A small sound classifier, trained from scratch: 39062 training examples.
Rows from block 7 of a small sound classifier, named by matrix and row number. Rows with one number belong to one channel. Each number is 200 + 40 x the weight over its row's rms, rounded and kept within 0 to 999. All counts start at 0.
After each channel's rows are labels from the 100 clips, of 14848, where the channel reaches its highest value: "peak on" is the class under the peak. Only what is clearly more common there than usual is listed. The data: synthesized solo parts of chorales (CocoChorales).
# convs0: first width-9 conv (model.blocks.7.convs.0.weight, 112x112x9, each kernel summed), inputs 0-111
# convs1: second width-9 conv (model.blocks.7.convs.1.weight, 112x112x9, transposed, each kernel summed), outputs 0-111

convs0.69,310,200,179,207,170,220,215,188,158,146,217,228,312,211,204,233,188,124,177,187,212,159,190,308,238,222,170,184,200,200,236,209,186,205,148,205,242,274,217,236,218,146,132,198,180,199,206,215,204,196,202,167,209,242,181,183,170,244,121,274,186,169,182,227,129,202,272,183,161,154,204,149,169,215,183,185,225,143,214,137,189,240,238,196,176,212,154,197,222,207,233,102,306,118,189,217,235,132,244,186,215,219,187,145,206,247,205,204,248,217,228,216
convs1.69,199,121,228,171,222,188,178,138,188,195,227,215,235,194,191,163,288,269,213,200,217,264,173,174,293,227,215,173,212,225,221,254,168,214,207,241,223,214,210,149,165,171,180,220,228,245,233,249,227,180,314,177,257,211,281,241,196,237,181,238,151,184,289,247,245,230,173,181,307,208,158,258,253,208,252,224,167,205,219,231,231,215,265,188,251,256,218,183,250,182,146,212,149,192,154,239,223,165,151,176,153,238,215,266,188,232,168,189,206,242,202,229
peak on: B4

convs0.66,173,206,218,174,230,179,179,143,197,249,247,209,170,231,226,263,197,91,219,201,195,233,252,252,198,264,151,183,170,124,192,212,189,148,188,287,177,212,203,191,212,346,215,242,239,173,219,220,186,230,254,232,177,234,226,165,184,103,153,203,138,164,99,278,216,229,163,190,190,206,226,219,183,191,220,187,206,173,205,184,189,221,207,180,212,163,227,198,194,141,171,186,148,178,257,218,262,169,179,265,175,244,170,194,235,243,205,199,214,310,183,213
convs1.66,148,207,190,221,260,205,214,263,284,189,153,173,171,184,126,158,210,214,224,206,214,236,172,160,219,246,216,173,179,166,229,229,285,208,148,232,205,215,226,148,211,116,183,196,186,241,162,188,219,192,265,137,192,186,250,182,266,211,140,185,168,201,188,242,215,187,218,245,153,259,190,228,249,179,122,156,166,162,150,162,215,220,151,104,187,199,213,248,170,183,104,250,189,275,214,158,124,199,209,234,168,264,208,262,239,198,202,194,219,200,104,210
peak on: B4

convs0.34,185,228,170,197,276,228,208,239,212,204,251,216,211,205,218,193,173,207,163,219,209,200,222,271,295,225,153,266,276,162,167,232,192,225,123,224,152,241,183,217,129,192,144,250,175,173,188,176,175,154,138,213,140,245,160,156,192,227,243,172,185,176,141,205,113,158,233,145,231,180,238,120,164,233,228,140,197,243,217,178,238,182,252,198,218,166,236,144,263,211,216,172,117,179,236,254,170,196,177,175,207,163,213,269,144,164,182,232,240,184,279,151
convs1.34,202,137,177,232,164,147,242,166,144,184,232,241,190,214,270,197,181,146,235,215,192,201,249,255,95,191,197,274,257,252,258,234,275,240,167,214,196,124,214,169,247,232,228,165,197,216,132,222,223,234,158,207,273,188,215,211,120,181,199,216,213,231,211,162,214,182,249,148,267,211,217,208,226,219,236,227,202,141,186,183,147,234,191,259,152,197,185,201,159,182,189,150,212,173,96,249,237,222,209,216,288,216,204,138,203,188,240,290,222,225,220,162
peak on: G4

convs0.35,129,199,265,185,155,224,208,148,200,186,220,155,149,170,174,246,175,56,185,178,202,181,223,170,201,183,230,189,147,193,182,221,160,134,128,214,176,142,209,193,228,152,180,214,137,203,226,257,177,191,193,149,176,191,174,181,274,202,210,206,209,272,173,240,215,237,235,211,246,207,235,219,294,233,199,265,188,209,170,204,275,208,164,146,225,201,208,180,157,171,114,168,226,200,130,208,204,257,130,251,283,202,222,190,265,145,248,249,178,213,217,176
convs1.35,236,211,287,205,219,130,187,238,187,192,192,190,236,190,175,213,208,70,195,193,198,184,216,208,240,167,224,205,133,198,207,245,149,126,207,221,138,132,183,132,166,161,200,186,112,184,214,166,217,198,250,230,120,203,155,187,208,214,221,181,210,241,175,164,198,210,195,176,223,164,141,223,293,112,134,140,146,171,215,201,152,266,149,140,233,212,192,211,188,244,200,263,226,217,246,226,161,172,165,226,171,251,186,129,254,212,159,224,196,219,187,266
peak on: C4

convs0.62,175,211,251,153,228,235,239,211,219,234,247,202,251,171,202,275,181,133,152,182,283,188,237,238,213,189,116,249,164,222,309,203,188,208,202,192,193,218,247,162,148,224,194,198,194,208,268,203,301,242,205,270,187,139,212,207,204,245,136,183,223,145,155,215,166,163,144,216,207,181,202,186,163,307,232,154,150,211,113,140,207,170,170,212,169,177,200,171,183,189,162,202,234,205,253,187,203,147,246,83,202,204,199,169,172,247,168,196,209,205,209,181
convs1.62,173,188,162,232,167,170,146,243,226,218,217,212,192,205,148,89,170,190,162,222,220,206,197,217,163,236,215,97,227,201,236,249,230,271,173,184,201,253,134,143,201,215,210,230,209,204,181,147,166,183,179,132,137,128,235,165,234,194,221,179,142,255,252,194,158,210,122,183,195,181,211,193,188,189,193,185,213,226,202,173,252,140,229,125,251,230,192,190,256,176,171,262,194,192,176,126,153,286,189,324,161,217,171,189,196,162,240,210,226,219,138,156
peak on: silence

convs0.70,214,244,155,187,161,244,192,260,172,170,183,249,226,173,135,216,193,172,165,150,195,204,245,248,194,268,125,194,190,219,131,214,168,186,243,181,205,159,286,251,256,156,202,237,199,244,199,233,197,130,136,232,177,200,193,200,282,173,236,213,162,237,105,198,198,217,179,203,173,194,200,178,165,222,194,141,258,253,180,187,181,180,267,177,177,202,238,215,200,190,184,154,200,126,101,122,216,243,138,243,187,162,226,231,200,283,255,226,200,247,252,268
convs1.70,201,132,167,264,214,189,207,148,217,203,256,178,113,224,243,202,271,170,249,216,216,184,210,235,226,167,158,149,216,243,197,236,185,152,177,221,191,137,201,187,260,239,218,183,170,220,182,202,288,209,313,312,227,213,172,173,154,203,226,239,250,224,272,237,239,261,198,177,229,212,224,195,158,254,229,266,254,200,139,209,163,199,253,246,243,208,274,245,206,178,182,227,229,190,220,155,184,246,201,163,217,210,229,206,127,170,126,241,235,148,211,169
peak on: G4; G#4

convs0.51,168,217,190,221,252,271,211,162,202,166,196,209,216,213,203,224,137,169,180,259,195,159,130,186,249,234,173,240,259,188,180,180,245,233,154,222,218,206,211,202,194,192,296,187,215,155,217,236,208,290,158,240,156,161,234,184,153,161,159,181,167,218,250,187,266,126,243,215,165,203,218,129,274,170,198,176,237,246,271,175,218,183,203,186,138,267,205,189,300,142,227,210,189,186,161,204,190,163,248,221,261,189,177,132,107,269,155,167,170,242,225,172
convs1.51,207,209,208,211,283,242,163,245,235,238,227,163,164,230,225,189,197,253,215,208,177,192,147,268,166,188,140,123,233,135,232,198,170,242,180,157,229,166,183,254,202,152,252,206,145,229,234,209,230,242,174,265,298,234,206,196,216,175,212,139,194,252,214,193,221,251,200,190,224,258,177,184,239,269,209,207,182,181,176,194,200,143,188,147,200,278,187,181,170,185,226,204,126,181,209,237,194,234,182,232,265,175,307,255,133,261,304,223,184,194,172,135
peak on: G4

convs0.63,268,272,176,199,205,180,211,179,122,213,146,247,199,249,144,168,234,107,218,245,262,188,162,214,246,198,218,195,185,157,216,197,213,198,179,270,242,206,239,227,162,140,227,285,202,191,242,238,220,230,192,144,167,131,243,140,210,254,299,191,183,190,152,133,184,179,247,237,249,183,173,196,169,193,194,167,117,152,174,172,208,200,156,113,164,200,168,244,271,214,238,192,210,164,183,199,200,238,154,126,191,220,160,199,190,185,168,175,254,132,220,152
convs1.63,159,271,127,158,242,232,152,255,252,150,151,246,167,169,177,303,188,203,202,155,180,144,81,147,125,173,161,176,219,140,215,163,184,244,221,193,203,226,173,246,177,180,264,188,225,178,115,186,178,241,169,256,220,278,194,196,241,201,229,232,244,182,158,261,267,225,232,219,147,215,168,208,149,222,205,153,219,164,227,155,166,156,223,200,192,228,170,210,223,202,229,239,260,151,198,174,197,222,221,259,198,288,190,228,235,229,224,217,218,184,202,242
peak on: C#4

convs0.9,221,212,155,226,192,137,186,222,162,202,169,192,219,196,230,214,226,218,142,182,205,149,224,188,198,235,202,209,246,247,259,199,249,124,195,151,315,174,215,174,150,133,186,249,194,319,117,210,198,171,172,214,185,166,202,234,222,255,173,180,246,156,175,213,193,217,211,154,231,165,98,198,186,191,139,160,152,161,208,170,224,200,300,305,222,171,158,258,197,206,205,252,225,162,226,145,189,181,240,155,233,229,233,196,166,230,169,268,192,212,229,242
convs1.9,270,132,137,181,169,159,228,204,131,183,111,214,204,140,149,198,203,186,243,165,174,141,167,247,186,133,205,168,216,270,232,177,153,177,216,212,209,183,152,176,260,237,212,208,245,179,253,236,192,218,316,216,185,250,223,202,178,143,193,198,220,210,164,159,233,152,122,194,153,134,206,237,175,208,231,182,202,223,249,208,183,192,201,131,199,204,197,189,233,187,177,240,244,269,276,194,242,219,204,156,228,168,153,228,266,110,162,170,172,215,276,153
peak on: silence

convs0.110,203,188,224,223,285,214,171,216,211,172,193,238,196,274,248,181,225,165,201,225,248,168,158,267,210,234,181,168,234,172,180,210,167,210,143,174,199,137,263,207,239,226,215,214,203,219,119,181,229,151,324,242,158,177,186,128,134,204,115,227,209,228,154,163,272,200,206,226,256,225,169,201,216,216,261,191,166,193,245,179,217,198,215,210,228,184,194,224,249,198,175,180,137,224,125,204,188,162,201,139,288,133,157,175,111,232,181,205,141,126,200,167
convs1.110,221,224,267,226,171,164,128,304,219,207,236,212,227,236,285,135,152,236,181,204,220,239,223,234,146,241,189,165,201,139,192,281,248,298,153,163,231,172,179,212,233,175,182,180,161,178,261,165,229,204,170,204,221,191,202,184,215,196,172,240,208,262,241,132,197,201,219,216,159,223,198,186,175,269,253,217,173,201,181,225,177,183,191,250,161,141,158,211,126,101,161,149,140,186,170,216,177,217,163,171,229,134,212,164,119,172,254,164,192,167,188,147
peak on: G4

convs0.7,159,174,138,187,256,174,117,218,183,184,233,196,162,228,178,281,185,221,125,205,150,175,176,148,208,192,165,148,163,223,204,160,187,193,164,161,219,196,255,166,241,215,158,154,300,196,209,198,230,294,381,268,145,266,188,249,216,160,163,195,159,188,175,166,169,176,198,196,165,206,247,213,173,180,158,228,184,186,213,175,214,210,193,135,193,182,193,225,200,145,205,151,187,150,175,217,211,200,162,173,138,163,178,134,162,238,216,228,213,198,188,239
convs1.7,228,168,251,247,170,196,180,257,232,165,153,207,203,202,190,214,207,213,194,253,210,221,195,159,190,201,227,164,186,223,276,225,243,205,174,187,207,232,134,225,225,196,230,141,320,297,213,191,252,268,321,205,209,164,202,201,267,168,212,223,209,216,228,175,196,235,153,188,213,170,244,244,221,255,229,211,141,222,193,212,212,221,173,254,153,130,206,267,143,120,132,193,158,193,95,222,168,164,198,208,176,206,152,143,182,168,220,140,179,144,188,163
peak on: A4

convs0.30,213,213,161,190,104,212,248,207,224,264,197,183,225,201,256,226,201,183,170,121,172,174,136,155,170,131,176,176,195,143,170,103,244,165,202,146,135,201,230,193,148,128,136,162,126,166,186,163,189,197,204,163,215,177,177,161,263,221,154,204,260,269,187,237,207,260,159,219,221,253,216,165,208,187,179,216,167,215,200,237,255,228,171,234,242,153,169,225,117,205,119,134,155,196,185,160,228,225,221,131,226,207,233,150,213,217,206,223,144,239,144,215
convs1.30,212,145,224,147,233,145,156,224,212,228,187,136,165,148,140,116,206,183,187,236,190,255,235,219,191,190,194,233,182,161,180,189,164,132,158,124,154,177,229,196,166,203,180,201,149,252,213,158,180,139,174,194,182,163,166,164,252,201,253,199,214,170,192,164,207,171,173,138,169,206,113,152,205,181,205,189,252,273,220,155,158,133,165,140,197,158,169,184,199,141,208,118,160,228,221,238,193,166,167,143,151,172,183,135,176,193,203,143,144,116,104,162
peak on: C#4