A small sound classifier, trained from scratch.
Model: 4.1M parameters, log mel input, activation relu, depths [3, 6, 6], widths [96, 112, 144].
Training: soap at rate 0.0014, 13800 steps, held-out accuracy 100%.
Data: trained on synthesized solo parts of chorales (CocoChorales), 39062 training examples, 90.4 epochs.
Rows from block 4 of a small sound classifier, named by matrix and row number. Rows with one number belong to one channel. Each number is 500 + 50 x the weight over its row's rms, rounded and kept within 0 to 999. All counts start at 0. Numbers have three digits each.
After each channel's rows are labels from the 100 clips, of 14848, where the channel reaches its highest value: "peak on" is the class under the peak. Only what is clearly more common there than usual is listed. The data: synthesized solo parts of chorales (CocoChorales). In brackets: how many of the 100, against the usual share in percent.
# convs0: first width-9 conv (model.blocks.4.convs.0.weight, 112x112x9, each kernel summed), inputs 0-111
# convs1: second width-9 conv (model.blocks.4.convs.1.weight, 112x112x9, transposed, each kernel summed), outputs 0-111

convs0.23:492527553534489442472498416523536602564499433539476502366461501493493600464462435437477537607524489588492465481446476563471355441519532514525485462583480514574494479427507487475460578468374524503610497508530508475577516544514546461543487525502477468564531609452528432574606432485542496532499536455438533460508487479466490520514454540531
convs1.23:466555509534594530532476499449493488527510461580555571509505506518472534506567566413514469471468576495540461592517542600472423484622534590533523529540503530473517468511486475478471579508460473501400634569486519556506553562494510553493567474530477504484452514528517545578540649538434540460502583433514517466542416554480554520421439583480
peak on: silence (38 vs 12.5)

convs0.59:538455599445512514402588558583506391516546493477460575505496547541456572498414544471551524487410530525459431429487511527553412437500554450582524473550506464467494455458472482436485490609546578516485476435563542546584460464539532594457448465425509439548506557558478583483607445507502506493460511566425488468473462448474506501549497557491
convs1.59:446520519488563456479524497487509531476510497522428495553420475579455502377455523555498502513567470458499499468540479504533500470450473483446517425541477563468536550486489518400533471389503477456581582529548493422506404436568511453498566613481453457661569502399518457549506548545565589516539568511439464431450510486499523454462437428465
peak on: B4 (26 vs 3.8)

convs0.5:551563467552513640563485507384485453480573556503530557430486452453458397537469496563411475439433561553489549432499507456467388465495467535432476523450560441483563471418452496554520487605432503408472496470499490474423516526501481464520447524551515463447474494459567527528444442439428492560495509504525497592542518423436518530452563562509
convs1.5:482556489472498460445438419448522554456487494495492505583495491496503464453520549678426479442458491563473512538509473487510547579422419511484497502425357502479400539548507438551487566551466502501471448509528419557506466496518521500379568435430516515578501445543502392446535481467481440442466505526501533512447638507568522485476509500478
peak on: E5 (25 vs 2.8)

convs0.75:483545454520478571495524467555424465552499536543486484487544530539422490497426576502360534502370464492475536530452557508431427468412578628522454598521468530567474458438541483473572482536413490502588598566544620459444520508451507483425498474511569480475501519550454509493510442532531488514496440442550549523505474450469463499554541519420
convs1.75:514579483558622637508398497385465437590577466539579445480563447446506477544429428469409552527509469475379439466561483560484456503409523492505535484509562514532530516523458497440494447561502545505453530529513463503564443473555466498419510525460432498469453552521512493604433511415516512472525459468471493454487520570441550456495526506463
peak on: silence (59 vs 12.5)

convs0.10:497540456532534555526516426463562523482528468473463516428462533447495456516492491466469490603560461468517511546445454419525444488427418437515527442550508442611478480425513445526502505503477540566508553523410670536553556610532421457504540440472484435538463547526564449553521554465424458561457437436510504499545498454550451522537481605580
convs1.10:510505447500512488509524415470429500448537484698551485494476573461491433467441507562451507505500563482464601484510485530503519412498486497468539513549452515530524485488544535429498474502411559488484462477426510602573522494501551485524535512536605550534548567498564485591494569523464553514548505421495448471453495425501489493648465616586
peak on: silence (33 vs 12.5)

convs0.0:574470484417533402518530427469475486564559559490489502465535389621512435517582474434537507455559515476530513452506519421545572475463551503458543522474409394551521450519503479478461591559506475452465419405570505570487500516466549516425475510498494540460533456505451551581589518468575407601476504493479528521568463467447532467415523526453
convs1.0:436480513564461469384492528453584461455406548451507458495498554413517503484539641539538481509536513533445492473530492518471572536651379547506482511413378507462440573483489470511506547493453561495491461460485510430541500494437394518502513492515544457523564549530516488451587468435417481499468486480496510548445612429483527552475491542474
peak on: G#4 (27 vs 3.4)

convs0.101:494482450487530538522513563502451592448516533520519628491498470494413533470571466519456480386572540462446353498489505499522372425501587520478513511538441466526499574479477464442477569517470544523568414483559522605474440406523521414451585543501539421526508487434510461484457444456527557443457429475482484507587469511508557485447528503465
convs1.101:487456459467479498393481462493517515469487502580549627497489534616542462524496456611472429422455476536588506530523480434490462516458425437594442514511503542499548435575454484470579400513539498590510572449398489419528423452526581498475447506511423591469462536462441426510496522533402505580467517508499485533479531494488469507516534503578
peak on: silence (59 vs 12.5)

convs0.3:549496513556571474585466486372474503464538410530499538519534433468504439527436560515477452406520538540455500369554485514469457445536507478410499491491619397530524438453475452479402469569476536444476496523538496528410475549501519521507432539444489483559535497509495565537517484434498508567475496475443508553572487545442643482477620520530
convs1.3:475542490530462572379449503441550526481492506557489346540443462554453558428508613597455565532498581496468470504498421479491457421435521511443509520424432561419342478466481491466507502501463512545569479541538461534443470498503492529494488477492485469464551477407546484461577491490416496442455480452473551567485540471460467590567467518460
peak on: B4 (39 vs 3.8)

convs0.9:572397547522498488524428460501507549393507456548542505477512469523414525604487489493524515512491484596515496514533562602531476438498436424525498448519527436479540521582553396488643539477558445537491477507518526501596508510568483608457514488560538491553432508440508453452454582525514567503505473512492406472454516572509478403523482606436
convs1.9:506491474453412470445494573533493464487527503622498482475443558517566489382565561571476488454534535441439498448550531444502497500464475535459439449589460574544480521547545581589466537484491539491515504394535523433485496454479504451503543514555497555499413616590475423444491481472583509457541532512536479534468564530465616422596501418495
peak on: silence (100 vs 12.5)

convs0.8:507504456515537478441523495443552471523506498481481464539495499487420489529467441607475582391517475470495543563476476532392416570456539559549495480505452473564434567547528483616577494584484527526517472393498492482426562487497531534455493517524437569495526562435553466566402402534482404551399492438414468470479487571469545433454547514478
convs1.8:521513540540490509522494516485509582534430526505589441443506524516501513470470533495530560523461544531531427555527514391449628500562483523506459508519647540532462468491538531538503518533451573594452541554541359590519511588498495529508542503504511489532453503514534507389523488566488518498602573521542445531436519469497499483675510450576
peak on: B4 (33 vs 3.8)

convs0.28:514518554567481521544485452604492504489422440459485511448442489466566504645447495510467506441550486566455500527557493505441551508493534389509546495480504493495476448602567489578522482476530473374491527533457565405449494653445428581475499560475506483469507493473503527424494455606561614501495555549509546509483528546438460504436481454470
convs1.28:461511454434536527503556451539537469529345506463544403551526530567509576558493483479519429502518542521539520471497477483497405494491514541532539521544526459578528466487455443460437611504532482398545456518552533502547484515523579529492545518499472483591584520490456582444521476430608449450441525439468498576643466533478568520601492562546
peak on: silence (92 vs 12.5)

convs0.33:446541486480544526425448429552535555487468432503465504492505570632456491594589462567579535429425587532542510529420512593456529539510546434472501459534480576463470452592554522632466497501527472568489471496451530419461462618538460496516553558488500442484514498469511515487535430559466545529512469515571495460449556510475489484575568425434
convs1.33:458480520570561470387493488560569388532494470564582473406475490526497458450491540549524494450469521548555474492476538487484516482493553521504468548480487416540429402471444505491468481594526492408550417534487552544531514492469533464485520508533575484395402459518480517373472447491501484453569576435488501522516506513449422493641538621538
peak on: silence (55 vs 12.5)

convs0.102:461396477550510491492608503500458569498484601526525609451560576534560538466512480505606694481544506495539483569528442528485470537504547522558519536571500530506586533489508476491460561553498510543553491501534456547506444500545495451552517572491481409584417437426511423436426488512558420488498449465508473434453541522452485523467542453465
convs1.102:510587524403589433507473466574493435541546464525502563467499481548400471544546447581532444463518571551561558596483491462493582593550495518611495548524563438567528591497457486541504452497458482447522482475446469496521440514552528612525495479440484424487552450504526448520565552645566548541476531485513571566488519476412488493527496501522
peak on: silence (42 vs 12.5)

convs0.58:501514455555481395386530470436489576493473528518541500519462536466397561526554510502563498560412560492455521573548440469509511464479539541440545545510482482444466442457431399543506508473554458597500469554420565494587543493588497506459536533516456399587420497535513485493578602513436455480472523427541562514460452467521445559508536526602
convs1.58:523397460533573514496528538493498567532420543535495510465604546408427439483542523499494516635495562514484462421423549535531491490573512528499569541535539431492434471422481570556442465540504609544623503439458505561490446452528441506568581460520555451454473506453580496477475488445543495485602454469453513467555436483575502445470511541539
peak on: F#5 (26 vs 2.5)

convs0.13:483619528470528496450498496424524504572506504487482492480609511537492576619484519410500530500727528562418446499526505493505504365476494490477491487500460463524528519515478467553537477528376555474489456493505428500535497475495518491450488509486596551461431469499538493578600494535453610454456478558525521500481452468508476468463523577484
convs1.13:540396465581576484652459518539504595576492489419495400561609471535571474494551575488499491493441498538514449525453531509570494462535489614471544490527527458454457486560544512616446446440519504520427532524482552550481493492558497544489455455412444564533491487499417491481496501488492471500517520511429430549530505482408572513419418448478
peak on: A#3 (27 vs 2.9)

convs0.73:534517507470489483474445440438460411422486479482563508510564502522480538555630510558477493593407520525504444579553544539481474604477558536509464553536496429536496409507525602551556467514486538578512631526560541474398504538496456471547508458426418466449444532475577517519510525505436500386522444479522586475463443554507490488510441571483
convs1.73:482593471522529532535411521473481561484566457582420538514525515455458532498566454588530475466511502547507483498526489523581514535464614548433573459475524499557570547435495432424474429465511480532501614552476384417564522526469450453476547522593478440428421403498434454471520429449567521492608466544568482482485475550474440489488510486459
peak on: silence (62 vs 12.5)

convs0.4:400527467501495528519511479587509554520529518526519504455467516555511563609484497474441545524518530446424456543481550441409543442488541490587537444584439463613456471506514516632590476513477546509505447472523474418522510604491459436515472473394416482471519514475554502553558470542485571396460523573465494520525538390420538504498519417456
convs1.4:441503598586541572521419417530490509589455529387604522516477566503516555579507502586546478489489604454512496499508556481499572562564557558394509536525591518542497518501490552485531497563486495475500467504387524577513467545521440443402494473470591539557479477469551465499480555541515557369479470455470476483475544502442525501557457541555
peak on: silence (100 vs 12.5)